config.toml
model = "multi-label image tagger"
dataset = "photos of arthropod specimens (BIOSCAN-5M)"
train_examples = 195000
image_size = 40
crop_scale_min = 0.7
horizontal_flip = true
arch = "vit"
norm = "layernorm"
norm_position = "pre"
activation = "gelu"
head_dim = 48
fused_qkv = false
bias = "qkv"
qk_norm = false
parallel_block = false
moe = "soft"
drop_path = 0.15
num_experts = 8
moe_every = 1
expert_mlp_ratio = 0.5
slots_per_expert = 2
shared_expert = false
patch_size = [4, 4]
conv_stem = false
layers = 8
width = 384
positions = "sincos"
pooling = "class_token"
num_labels = 120
mixing = "mixup"
residual_init = "none"
optimizer = "adamw"
lr = 0.00083
beta1 = 0.9
beta2 = 0.99
eps = 1e-06
grad_clip = 3.0
steps = 19500
batch_size = 64
epochs = 6.4
lr_schedule = "poly"
final_lr_fraction = 0
warmup_steps = 390
weight_decay = 0.1
Rows from block 3 of a small multi-label image tagger, named by matrix and row number. Rows with one number within an expert belong to one neuron, the router's apart. Each number is 128 + 24 x the weight over its row's rms, rounded and kept within 0 to 255. All counts start at 0. Numbers have three digits each.
Before each expert's rows are labels from the 100 images, of 14976, where the router gives the expert most weight on average: "top examples" is what is common among them. Only what is clearly more common there than usual is listed. The data: photos of arthropod specimens (BIOSCAN-5M). In brackets: how many of the 100.
# router: slot weights (model.blocks.3.mlp.router.weight, 16x384), inputs 0-191
# up: expert up (model.blocks.3.mlp.up, 8x192x384), inputs 0-191
# down: expert down (model.blocks.3.mlp.down, 8x384x192, transposed), outputs 0-191

# expert 1
top examples: order Lepidoptera (36); family Tineidae (26)
router.2:085165159113119141133118141106077168159125118185114151088123092176139127145185149136145139130094171168112156156144104143128105112110125129116140074090111111106116131128111198160116120102106130151104135119160154192142089133091145101140118147150127118132189124152088134132115118129122108135180101081080134110115141141163179136128148152122170113132123121142134109166105111091130106116116120125111124145139111069123108135113105142143118134140164116136161148139117136129147139121112104113107118157125139156110150119122146115140128112111123124107145156081102046128136123137079144162
router.3:082164152124126129162125107130085178156142150177089122081112095167122095124181156118142141142113152161117153165152101137129087084147144110115132094089133120100137132140125154141103150110074117139096159122143151177132106132126155076125144151146133119141167126155123144134121130131110104127180108108073153117102116108146162117094128137147156104141136143151134155135075127081140130115130151126106129145156125078143114146100134155135134160097148114123168161153137144090135108114113075093104124113115141170136142136121160143099144128144122129097154129121129083128128153163110128168
up.0:107137124170136144084149125133130158104119133101104136126107137151108135126111127112108123171118124107136110173138150127159137117125132156116110132098116074116107155100082116122115120175125147163171159152118145152178103132156133135097164113094113140077113121092181127148141130154136130156116151104129150129118112122140120108095134136119130152082160087137127143144076149167144111117111154147153148099086122115188136146120107150097135114124140102161079129099128133069147101115134118158132125145109115147131110118135109104118099139157129156113137124124126129117137085124167154137
down.0:139122142124121094084143131131142093088133116149137137084099124132125132116115121160141112104074114111162120144134105095117106090133128146119141144106098119136161100107126123118117086092142145132133165147117137118096168139138168095176166142132107078069144124142130092122150142110199150112138094126140089105133125147119115148106108134122162113109136131088115102106143113127093110153138100127124120116112131128123113132095128111121120157178191116107108150151133142116138167165143129118128134079111125143127135173103126073118095145103123140126169140132130087123094150142166155125
up.1:170108163139113131163136115137116133144155122128125161113122119116182147132092107142106107134107125157143123106136098183087123101131068120122153102149115151119132111127152097103181139123119148126111146069118155120154149064113163137124121189087132130125118106127135118129171134122160121134118105109120121120144131098137178184131134085138116099141113153145123134102083121097103114171132123137136121082162103145152106119124123158143122161125125178109140161124140103157135147144106114105137101118140131105104120115163141087136175185140077087105121117129090102088141136170116138126
down.1:170130159136083121121136093120103112135132132141156094187145119113099171102093095105127115132121138148114131106116137112144165137148126119136096143106160110155132164129137126118151130142117148150145144123145119128110170182150149128141099108095149129151116169167141150130093122123127155166064120121118122092108125095098152133115133141115134177103119098127108130134150073129146119135119099119135124111130169159116144178128114106142130116160087159134115103118120162131106157130157107143122082080162061138102148127109101111109091111158136128145147139154067112151080099102161137131
up.2:130127145131113172091138151143108139135155104117155168130105134111145159128095122154135085114108166127109090135116141137119136130157113155127100134149149128127090097097167123111174142079144176137104098108124135150123113130145128125109083148087111142144132095116098123130166100114133139164104156089100104089159116170131140167094128117117105152130132121108113118130108115094075168153122140077114112114139122122122104094163133096140109122125121158141108138126140137138145150154110136116140118133085096098070166087175126092169187153108130064136085141107141131110129144112129102116
down.2:111113128124156154105133101135137109121150150123142124145100130090111146119118093101128104151182132093146107136134117126110138167140126119140108165146158107108104154071090121121129149142121114110144166173134134140113160140152063110115083145142110167167120182150161139129095110125141137133070106146121112110131108115105092127099115121122135134131144132143125118128113098124116130161106148102153100125100119135141183143146108164135139128171095187121125112078149127121151148090150145148122110112151087147126147140110079127104102112174116079151127121125083167134100118085150134093
up.3:108176144174184116148108124178143170148114108144099145112083136163114160110131147144114151129124116143152131119095156087123086160125132194099119168118113129075116112089141145161097163136136107126139160144112123145146118134153100116128146120135137141143114106098164125109135158100150084120134115137112147086120125115139123078135168166126057107083116137138149147164100119118154135094143151124151135099097131126147165158081124146108122137116108074143131152158134127092144125115157141107117132122105148133148109128122155151078106136116156141142113171103128101154128116148171117147
down.3:133133118115132135154112127140131099108168088147132127110093146146134153156126117157148117122091160144150119176163109138113121079152123098113152153137123155138103153122079106152103092124129153129131110134109106123138142110144132115146157145154089107092132132126126114093137136127169109162131095129140119133157127132104147149163055101134146133132129149125145127100125126082098114140111122131146128138119087152164100119130105138136167116094117116097080170121143162130125132131140142129122178098109149124123131172121172096130142145126117135137152153142130101119155157140140139109
up.4:125135079124105085127097119108127141143110141142097131145124119168132136148123140100177096093089114084155127137089138149172143099161175115119132148153097152089137146120139127128111158151112135153152095106151140121181099142132120088077120137119156151168114160141102129126141145118123118171139111149097128135134131087124093090071148104092134160134139124139173140138097116166098127123087119139098149135106166137127119170149161137168139123128153127169139091135106108147150099113137122119125119127131130150124164148150138177144114153152119124161091130134128118110191091160186147133
down.4:149163125114137129116165109145149141129158071122135131187088135094118134158123118147094139113111113112146131148115109135094115142118138097135135113093143134153100110155158150147125112067166105116146114104134126120136133130140117174137109114083143096118133128108135104131117141143125114117152154134157153130164117085131137153146139163091155076116125151089161099071137165130121205121127081126095084092154136111112101141089124126099129139096103130098161168145134099128146141128093131169142124114106111108152098134145134116151103168081127134110148102165124083114161109107097084117
up.5:127099143121138128133117177111150110116126124139116114128148117099147119144165089110160112140143118106153127151125114113168125140161111122185120114110121102163128160117191136160095079148153121143149168166118141137160129128133099137160108142113155110136143114135115153168145115132126154113105107086125172154129125142096107090126150152109099126134135107116099128184141176093135107127101109149124106128128070145085152100126099129106108109123140110148108163083101135134123114091122080131144148121148107137111167156125097130123129142094137131092126127064109130145106137111147113141
down.5:141113120137100128149138143122141146136103104126090077074107127114141076105142125156110155096104119128135119139105130136145150097081105127069163133153172151111124071158146184131165138107160137119121169064123137132130127134120150164152180121144166126105143113146103139138115105182125121141106108125082097132140088112158096154120115132174148154193120115093126085128137108095111121170115122105120121170148131083112080145132112108140119176144125124136144101103131149151093137141119136105141106100146147132143121127140153118143117139107114085125096118140124132091129161161091171146
up.6:143131100115131135100166096163130165125119126101107112115097143138129136120142151151113192132130153140145124120073168126115116151084108157090123107134103134154118110130134119100179181089107098112133154131087102155128128128143137105120144136128138170126120131051144105145167138109159074162158139115110116046156106130134101103164107168132109093108117145122137097158113114115109136135102155089129162107100113096153097174101148126104120147117113139105160125137152110136135116131137130080109133128138150134131166074141149133127154163102156086134104126104165125085112119132112118126
down.6:151112097148162165131142149122147120157145140073139164135140078128115099155119149165085057115144090124131095172142117114119135116122105118147123145120126135153138185149149066139093110129113123112158107188125123112180170089128133119164143125146105104142143129101171147083109137118179141097142128159120185146123151115148173172156114123124105090098148111129110097131153126113137124133142130124134157144141096132135125095133103143105099129116113107079070114109130149116142147123148079144116169123138144125106126137132120106145133112126141134122167131114149116138105125170128171133

# expert 6
top examples: order Lepidoptera (55)
router.12:169126118082097127093125095121151118099120131117148101130117125142093143171114143103145137130161129065098164117130122101144143148136210116114146120126119157098170121128135108154115117118158112125125102143115124108108137168127120122061145110145119134104113145127122099146150116151103145142104116140143114124143136123154106085107142137133174156173112115132112137111119134156164169154122148119075133156102155144119133131161142120133152159133090150141098033134090113134116135147129168163081154127120121127151114126152096138162094130129130135142117109156153140168148093114113101121
router.13:155147102131094122098158092082141138087121146136161108128116125179122150169115179147123149139113145070106148116108119131130128116124188099103157125127119131082165129119134104142098135123151097151118114136138139105112130168124109109104124111126122149101140187131132112159135132159123107130110135148136134078106111100155130112107141135166149176129116134139132153096115119175140154135146140105090132107103179131151100149155148101151148153110127175155131044102085105134111099113135160162129135108115139143124084109129100151136109103143096119135126090150168131154156091120151130105
up.0:097170147111140128098127093171114160138164094151108144119118118164081119104111144143109159115117147159117148119114160123147153133114123160121128119096134124129099100154120088129120165108133114145125162190124087166112133161130105098150111129135139137123122102127167100087111128123124130113121156086146125082101134111135115115139124154098115109085130152125122125155098115100181131064146148098130098098084142115160146135130149109127074122140133138133156134117166117120148165129171126105130136126118134164114121109128165129113129153122136189105143158092130094138109135163104092155
down.0:130066141157089136150140098137122128126174155095160115146156124129148139125118122106107075095115123130148107138183106158113120098114141101179130108133146128154147138147178128077109118173128132094146106126135170143166145141090158136124123136128110122189135102110147160116129138111176139109085145105156139154142095135085155179154139087107119125088111122115114131114132129168128127167158123153089132126121080147141173118129134119091134125109150103122155148138150094184139112135130111161160096105082096120121126114129109124136124164122126148143153135172123142124139105118103142114
up.1:152178135105107120143149124126116126117126138160132105100147109108111148145147123145105161152084131121103181141143115129092090128142150085126146125093124164154182117151148133116151119122130145072105124087166098109098135163144141197125116090153140134113141159161082129129117097133133161150140154113146102134124110137133151156159103148183132089158126150120123145109164154108122117141150067128087111128172109137089122098131136117117170111114098134119155103140106072124075130126111167150131139079178154145156090147080114135106117104074134139120157062143146152116144131090098091129
down.1:076133134096150091125142133135088107171097111166121103145084117124133111132135079167099167133107147139140139138098123128138104161140171135098126092141133117165109121152135145142109093090148116144104148105094139145089144107120138170146148145121150106095144137162090112119141164132120128157150081132111156113136149148140120122122090135107145106119138107115107116142149098090123144094091132098144120075168132115149136137098170139126126102142157116121129141189161158124122145132103140110104145126139151116155112165147164116108138112164138131133131135126145094160147125141103129125
up.2:096140092140137139089129139108129140137131122125128168172122161067141111125133161120130102098147140134119117135154127146156127146122094132115075160143156056163120086115099131129162151118135152119141175125124160119119123125100140155136111111104149136125149074151114159109113125114127151141118132097120143139114097159112136143123113132080108150101125094123131123124156141123115131089127121099146090107089126089129128161178131147075098116118136094086089121096159131136155164155149116117148077152106078090100113145097103102161124100122141096143139168093139113107111122119119139104
down.2:188163141167142133151119111141128130104145150057128126155150102152143098151158125129114099106119125104154135132134158074123113138124121134163109106096121138156155142140105135142110145122146142152181117151137153121134175154136111163095095150104147147116129156119125139170129147131147109125124180148149145163128167123122168105159144145156152103124126121115103103139159068146116138127100115133104096100136115093102152100087142126074112147136077127136136093160132174134125098100122125133177116092158108124142125164130114152112096134101117099140119116123128133092141103119115158103
up.3:128129145152133134101145163152094145122129128096114112129125156084150139106124158174072094136155109145139119136115145143113131179138093149167108142182181126112114123117164150092166154113115121066157116109130155113135141129113076132119125157107144108113140102136147150143141122163142143119114146111080119149149126156137129124116124175146085090107107135105141104164146118119119128155098125124120091120157090139129114066109150124080090152119116139173129132138124126113086137083108110108113106138155138093124171108152106106107158109104083091121115126085113114087126122118105126116
down.3:167153150153113146142117123105111148096098133122098148125090126138082161135107112117138089173146134111117154123117122159120130108089086115154108125128085093075114145162123153146094135121131120127166117154137095130178088144087109115156144149137081144125115130135176095098146138129176120123142087132072095123131113137153149122110149102158168142106132142127184147109145124171135139121123163149141119087106159118076118165128143131143123125165144130124098129146131109120128101136097124153137151122134133140119120125169069133108102118098122142118162111143126147160109071129151105125
up.4:102137094126131116119159124099116143166132120126129162152136146106174152145169151148081133134149139139114139145136106113098098165132046108126125123076132082172108081139125136136153111112158136095130135140152124125121145133122155147157125132118131131096167111128108141132091108157104142088139156099138164149122080161122144165152094142150123117090126103138123127100144181123145139119161089098125113125144113096123109137144096176110115150115148137100130178090117078134142159148125106158183104130123108099124117138112120077131126091091111139126186166129152108126134161152084108153
down.4:136142132141145096142131099136093120124110119110171114158149095139152123101127120132138144106110146107123147150115153128132108162109127113074124143109139101153123128135143173140151134104153109174122151096151140120140158146135157177118061106120131133118109110177107114128132137139107141149094195124131143104094116148147141158149120135135131113089124130132125099145142124105071172109098109099135139111148107094103166114103158154103152141120084131110107092133143150112133123123089137159128093133148100129143114171101136122135081146126125104113117115078155132142169086127121169098
up.5:084142075140154110116140135091158097158109118108104124172137124088142121156183132127135128149149137129101131144129123103147130187121091099106102158110134104183131098144128146130155120114177125117139169136142131101134138158145117174113115098110153138109158102122119146113096121146109137109132152110147162157118102165100111119124120172121129139093140100130140125126151188141153142127120109104121116112129109104110160133158120122092103125110125138110103139096126109141128110158142110164170100119112085088130087153108087094143086081095108132145187154120148132119146133114125139133
down.5:152114113135135101139103133149113133100117087078133118159134098139152155143126137119143120113142128116140163148124130114103087150105106135105093129088120157163144125143105160168102135059117123172127098112146112113115134171107121156144118124105125153138118111143103103130130122122126123147122176120098131136114134103121152119117138142163125100090110114105132073121123095115101167107137132140113128102172121093112133141079135142116132113136104143105142084158142131100123109115105165168143110126125090117163150133122123138133089126111133131171139101083147125122160107087138146109
up.6:183134122139128116125094133087106111116118141132120088129135170138142143138107094129113079149114105138133141096146111154124161122109162120144144142166107166132184137134122134120144132130178117119137098098147134108171149119136116145130141163144126132150136139127141147128136151095173145161118135185114083131143118093135103108117163104144124165153134109138121138092117086134108158169154130142104120113146160133132135134091132070177158120142143126156131093139111159142127100112134155145116112113150115140065086165110131141134124123126112110126116095151092152143138082121108127093
down.6:168124101082132096112132149150125142136113131114080169134113127107141139157178166145088118133125125148111100085138138118128117133133138146096147142122151116106096117138100090081110110105131139114121116118125143106108175081135130103161173131167166101131114132099154116179136132104134136158146081179111170163121135144086165142112091145083113097111142129128092127175134145096133098135170137124164139134114124142149081101135101123129141136128143129108094122105114132118170160133153116123121146125123111140109117127159195127119134116104093123093104143122135099157118122166119143144

# expert 0
top examples: order Hemiptera (69)
router.0:119135158125133122104095120165135103089126108127165147093100131103078108095123117100129146094098160131119128134143125130128109082109146137157091144161144116146120148110097078141103136124103119164130147151107151127106131128124133139130097130148120120170126139142120151120128109128149151128110111095118100143128117150136104118113136118100154105153144149132108143154156087115136094127146163100148127140103144158133191136140146108121119097149158093114123073166165136109162157137159147125106142150159133147116112096140142145153115144138174133112102118078143128162092105111149084103
router.1:104117116134121124096095101148160093095127146137127150127064138108088127047145077136172151090088151101146124129125108122149120085164164134140108163135110110131161159103071098144108117160131137130141162142127160135123130138151131116101114150097118113162156139151128163123171135130130125140153113094117112107164083171106106138115148115098127114136152120144096114167145077113128121141093121104120171146112167138166195175153144102113126097132175082094140121119130122121129133125104152092145114141139154160126136151145136148141124122167147107154085126133144109124100090103119155131
up.0:101137142114156153121127108135148120112139144149133136144109127117092118130088153130155096144139147098067126108111134119124131111142156168136135133144111125087144141119133092094082139132107112117111112151145118146148131134116090127128150109151129170108118122127155124147061132095149141104113158081105108127089147174157123100126094146114129125154077107120096152131133172123164150112099143112096129146093143114109165081162126131134142087151108171113093123137153161084106140107161089148123145138121152128089135120149147157098133102110139149106129146118109165149118078112100127142
down.0:149141133090109130122159128095087133165127130124106073114143150169160088123138121163111147180116154095127158145097095152121183160117124121140109132145177104155123090144186127105143118152139118112121144174135169165126147130149126115144126100105180134092095135145130099119135152111087124098148164138147106142164101156121115107141133162134111137153152163123146110129139144052120051135112106176140141177153143135157122149130165132118119126137113119114105142137133118146145115122147165136153069093178149144117145137125100160138121149123085123131157162124158129125128162145127137101
up.1:155140142117117149102139135127147104090128142106124093145142152151103144125097155108133123175107108095106102110082162118121125124119167148138145114159114137092150173122128111101110071152153116135110097122159130153098179114122116121123198118163121122097126193087172104169113087133151120115098122128111130130150160140119133118120148177102100128125103113117109122161145141130140087160134090129084145085107091153160144085131108123118149124146109125124112141142084150100098094067108162124125137138155163132151133150131111180096097153162100139123097089108152162115126117102138168117
down.1:119126084112141134122146105140118145146112133126145147128172105132135114169115180115134105125135116103111108134095116106105124126139126115110169068105107132099167142153135146125161100152149147096137072139125172105144106111127087114132150152106101147116140154104131137179132144166142107134113163144120128126188125116160126123134152142132124129159132170129143085158166133177131152108125095141094137132122159151109141174107116109131119118148112160156137128154129170152153127105142114105149085128144138090134150121141088144137130141114167081129140149058116128150132145138095124153
up.2:149075108128112125142164101121132138113135154142127099086104125133147117108164131133109154100090115117148114126149107127125115111148164096106127139160135172127145134131122131128120101112112159115138113041141112138141137164158158117099157166098146121117118190138102160110150121124153123163166091161112088162131150128103125139146103130143164115111128116204151101098143137123100141164115067106112162151163137108116134139113136136090133141094154095134169104174112115124117118124142146131134121103137147115168116157149141139134105090145126095153123094149126136098119083115099132145
down.2:110143071129101127113126121123133137146138148151146120117111088152149125138120148124110126079102120096151132122090096103156159148126147102104125106119076152103113064154138133136104129110114137115102110078129103145158132137160128072130131165102152084123151147121061147117113166126161126147144135158146136083097150098178123089148138133121165149105173124141140117109119114117169115107145096137104142144132125150178127123146145099122157127064135126117160135154102101134134118138154136166096143129078127120134132150123145155151147129126079133143124132108134098064173103129104152122
up.3:139113122095110164102082108134167069104143128119140133128136127097099110148090158112160130134108182110090121139114165139135129118091148116157105101124126138104127170159096109088108100129140175162133124128137132136101184116075161121134131119130102104150150108162136158119096079120114149155122136096126080135183148153165141144126126102154114124125138134113112086155158118133153145133111095132118143107111139129094097137130112133139147159144145117100142109067147133124181131135077150101142167136095078169127124120122116168152124148113171113142082108126139134124117101127079176130
down.3:144141148087134119092200180079113095153118151126148082118164156156127126175123163134107113135098152107085124155133107141114136113101134132168140107119115102140099116130151106144141113149164114085113142181163164130123165184120134157112138130125140120135143143128124140130116130150073163121129100127161133137137121146129146136147116134111110203090127108160124140098124108157149124122145129151111118129122117146097126112186133107118087135169142147142129129102113162120103131125154158150123076126132113147089109120111146143129077141153114173135145176154178110139097109157115139122
up.4:129096108160118158182119176113142144159091122121117127126173081105193122146182092127138081113177095177124134125149135103105099133155147105118126126154138156145167135138157178154158125113091128113144102099156112127154073107146141157134126132111157139151117114174087149143146147121140106097181114155109162120094146141109120115162150141131135110133074113136162135111097113099095136114105118139119132149186093123097150109075118149097152136103111097135126115145078114150116118145133079122143126113147147075135144151140121103148174110114136086095135101089080149119155156101121089133
down.4:124110096150079118139116123152095139151116146107109133096085141136193112129119132151109139080133147142115118105140136112127099166162094149111149119159141152137156074118163154084153169110134116102166139105142111118168096139149132134105114128173162146160146161118111138139102141125128121135120115148116164138131111135113128091126081078155129125137122105168139174117122148120124117116123095085091113122146102151136131125121159171139174133084139124162155130148129131136115101144177107161158091106161145083157095098145153171114158093118135098112134092133087128104149123166106098153
up.5:148113155115155098162102159127143144107084163123146106089138128098131099134172119106142083108157076163121128152133102144119131142177116133128137114167131122122163114132170132148151152123105079110107135181123115121154094115144104134127156133143189184158114083172131130138097168158109104122130113135143157123095152125117101092128134161128123099127158136152138162146131135150118161113123154132126108122136143138138188092110152150144148134145111096131098137150127144105114147134141114150123102148146156124113147133113138121125139112120141114096125141119082175142112167118102077116
down.5:122107108137077151174085110082106129119091207159098101176131102144182133112107144147128136130141157159133117128076133108136199156145127162117157155155188151143126119151163135106164150153139140148133117131115150156120111123156123113126100115111155120083123166110131122142104167115120125134105127149141143137130189081126109075098119117120127105155102115118131125152117123076114110132147143146144159174127173088123131117092105136131123132095150137140106137118114184130089090095139116155105118079176177089085125152108112144102152125142081104087122131122136109106164122132150112151
up.6:129125113109109141104124110169090127109149135146145128136145099112109124139100149125096140082114143139115123130175151110126138094097167134148114085160127168119143133162065117148146148106136091137092133103089098150084133127093098123112145138153128112164136133113087121091114079111166100166131117129118047125099156132144125111121076102132152120111126168142112134124159122149143125113118147087133112149101119163074135135149141081099118082118122130110155064116170127115108128159180138124128146116085101114127143114115116153155135109087152101109122093129113109112105065136129086105
down.6:119128154089128074140191150083133135153111167105110072079139159124139068123136120121138167135123106112159140136118129149145093142131146124140143101166137121129083097083182185136160135132149142098143133133077143130104093141136118123097129118139214143118146150143116114145153132139111113150144145105127151129168158099095155104165131106159085141132172121149109119096128119152132133134098127155136139146118160145116114164141164106131123130136118126141160145119116136133129106169096166109125088140139157081143147128095146117125066144132143101152110139121131147126160119154144102161

# expert 5
top examples: order Hemiptera (56); family Cicadellidae (33)
router.10:142192158083133129136147147185110147130161114120137117136136126136098121136116172125152168138128155125094133123140148133114117118095122148118089160109133150131133131151105082153123160109123129095089158126119111131099116120134129096110093129178148101084087132122146113124121106130114125091108137133137130128109163122110154098148120122143180118155122193112118115164123099128133101091105188122153141149080115150134127141130186108143102140165108177119116083114145076101115110155127123091117132133143148156129108098170147151096120123156111153088102121105151141103118137133153081169
router.11:108159151112095138133109132149117165108165131140146136144120112143116099128103162132153180084083163120106149161184125118145176119140155092140072143137141105121134102109087103135118133136139126138131184129157161149113155150144115139113129130135141125127127145140111133145191112151126133104117165117173134148115114110091133109120144125152127106109154147119142129175092104140149110117094144134118127139109155128144169164184156115144104116107137116099110108110128134158137086113147146080125095112147120169126097136149156187158106133167086152131098121106132072089152100118115136132
up.0:123152166144144101181120126149151128111140140076096095074130141117098120105130129119131134154149140141118097147154112139126108135123125132158099135120156093097125152129112127113132132145101106138159157181103143135124093137150114158142132129144115122123120146136166134134127140174126137100125107138093140135098140138153146140140131140156112106128141147108126125153133109122165103092133167147151103085097118104139125124096138168136108148140086125116135194123145130062113137094117108120099168106170160142142125109143119149093126098135155140086116137127090081151120122111109139115
down.0:098110074160126131163143119148130085125130138137068115121136069121156129146122106161129121143082134135129114154130113125187105123110103116107170122133107145121098160148151106160151126127153135128102158143107115101113115129121128114183100163118098137124163146149155143105117149125094100119181101113133145123121122147154118158124148129122121126133163091116154141155135113113110140138141092136127121112102093080134142138134093146101151114101164103126119140126094133129118118165112131143111145106126163099147140161130108093112133102132162130125137102151148135111168127107149141143
up.1:118135096144097104111136119126112128092113159119094104136116120121137088137115130142145160084083145076126102156163167108120121131142151107169128156158114131124121113087116121178106149152118125125160128100150132124134128149117135133081163122101125114135132179120146134143127139150150082173150150164109093141155154127130114131110125114129118143137135102124118125147146124171125103086105131125147118107146137110119178118181164091106169154116165106125122045091112126134100104113167146130134090083137115146133119130119133174134035120122118139138079118151122102077139041147144115123
down.1:154178139116141123127123102135153130100160108143122114124081164141126122044147119162103121101192149176147095100127116116114146112131098145145117082127132113110115143092097097111101114125127111150103144131146119143118149131154102121140135133126095130055086173083089098126161194130150113125138114128121153091133130116126127145152131166141135126088105159131106134166126098139160166146137128130131113118148170162140065142144117106111106085119113142164124143118150141130114135137163180164111112116119112110129113138095133116124118095106127133126141142152120112108076122108118115093
up.2:086094129185175136132113146105146083147136127147112121163117108114137167126113098131133135131155132149128091130094120180128136121098121149077139145116097129140118185138147127126099117138107118121148103146141152122148107118127109148143119133107076151112128133133180130110079181098105127101153113124103138089135110142124134140111098133110127151134119130128122176086100138141140182141177134170137157122123148083107129111146096146116109129136139111159097156141090139109144136161114142132130143126118118146069102153103106080129113116150158135180107132139146169164157141140121157117
down.2:135107186131098132116133145138073195119121119150133133094115133153137157145163087121116150135139132160120144140131111133113112109129111106137122111176120136135110127131127083135086125117122108125155158149115114150177095128113092126088147127146143169147115157138135103133148148151167076155126169099105114134139154144107148117108142147192132089163104175106148162093141084131115072145100128159134158167144136139117093146119131135121107140090133147133095142168099117140141088090115086096114136126140111110112138131116152193131109162156099123132087148159129092102162080131141069116
up.3:092136133124110183121115149176120139100121160126139083080100119130084155132166133140100119119115145142124124142161176152158123135148139123181099141196136136143146111120159152146125145121119134112154141110135094129130099167140127166107111121137133126153116137119110122196171133141154094146117104134111125080123165161125114139125112121125153114133086144129140159138168094115163115129074137124125127154095113087110157133159131121095117129129125155144167086131138115111089096125160086100128130100135134101108152125121094155113110104120143124136124103090129135099094078079118113125
down.3:115094126140164098148103094116141120111121145146157095111114116145171145112138119180139129106163136127147125125147111162141133113121137121136139131129145111141117134108124157142158113184120166117158124127121105161161140181154111097118130155123097094108151148117117106143169135144171106179138108133164096076143118110122148164126141117109123136113160134134157137110146113128120146154124137165128141083156155146157077175140096111143089089110127113110135177166151128139112081128145136140116108104143182095160098185097127108133108084138107116109178098182131134129172091133124160123
up.4:141135105100120144108132117123152149110118159094115122129115115103149091120115133154136096105123140107105136131093115099135094149172109107110121154141115107110145091117190126114187130109103130107117160087122144133121099118134154155098141139117148160152146104133142160162117090160112148136126130081146121144158136140091162111111089129117075162147086101112137125133102156123111164149086116101082125157137123143140144100148152143149137181130120110115120153118123128111107144133129118081163104140125123113153111137148135090141149133097104102118131142129147130079120140141079137131
down.4:152131164140123147124115101147127161125114108083111109175142146110114119132099138145133111108156103095121148085131113073101145169104115136114131125126088132125115113101133152096175169149104108124152075145164137135158109129076148148109128157135165168157147103131123155125150125115082140135104163171138139122143124097101148123152139149138097158111113151136117109140118156132125125108147122124111071094134112118094159119126124103131111105130129144100121137120133156158138109132123124121150057111168116098094122126110124148120164153120092098115095148129058088117163109112131146101
up.5:137118105145106119125150111117133149148131136157144117095127111125137172158166139149113186129126156124114136153119137100126136117129118125099147132094118175128114114141151157154100128114101118104109139100130108115108101210126173145129123118125092173093132179133128099129084110139133114135171134154170102104126114170140155137175100151134171095141116136165122130071151141079123125119121093101131167136150116124097130142092103125120153121088136140130144105131105091112119124120144136118137159081130139135196131093095128138071086103124138170143146094146165161095144109147143103122
down.5:125095098109109134090144137108123135136122143138115105112090103172161065125119158107092143085071117104159098140091110150118129135159147076115139109101108152098165104152125131139110120110106114141117117104148148124146122124106106099092151163147159126114169108114103098150124118114097098129120110112092126085178110118153129099130142095125154150194182114159105137121130091109091170161123106076130139168168113150164119159144160135139187131078163088147161159109145133132119102144125096129085116133105144157183110148162188133145129158140127132141117119148135121094176099152109131143
up.6:109185142130133117131131165150095156146141158117127124135115110151092098114132175072092162134107140142102122148157094131148168150124143125197088119123120075143091113105103121120098110154143114142162161156154171180119123105120097130110151146137151109159125118145121132135142125094124158122103155103136173139092141121105124102101152139101094137093112155146099166194089108106174083091090154138153091111109119133149139091145159117106071069143122119139099123111142169113121146088146102086098142141107153160106147142126128145139111136176126135103083154096080072099097115136145145141
down.6:088152085168150123124112059132152093140106139118108122138111131108149101100138132103155113130136156155160134159151134085169111177098102139153136139104166122118121149136128134162128109155098119165118134155126107089106142142140156140159107113145089108159122163171099106104116128101166133137157131113148089069107108144141103119151121104072143097129172083123098148116131178112123161113141086108156121104121132131099185093141110136148117079129140131126170130101133123140132172137161115128132130121125119143106117115067107126109132112132195095129138108148148145108110111116175108148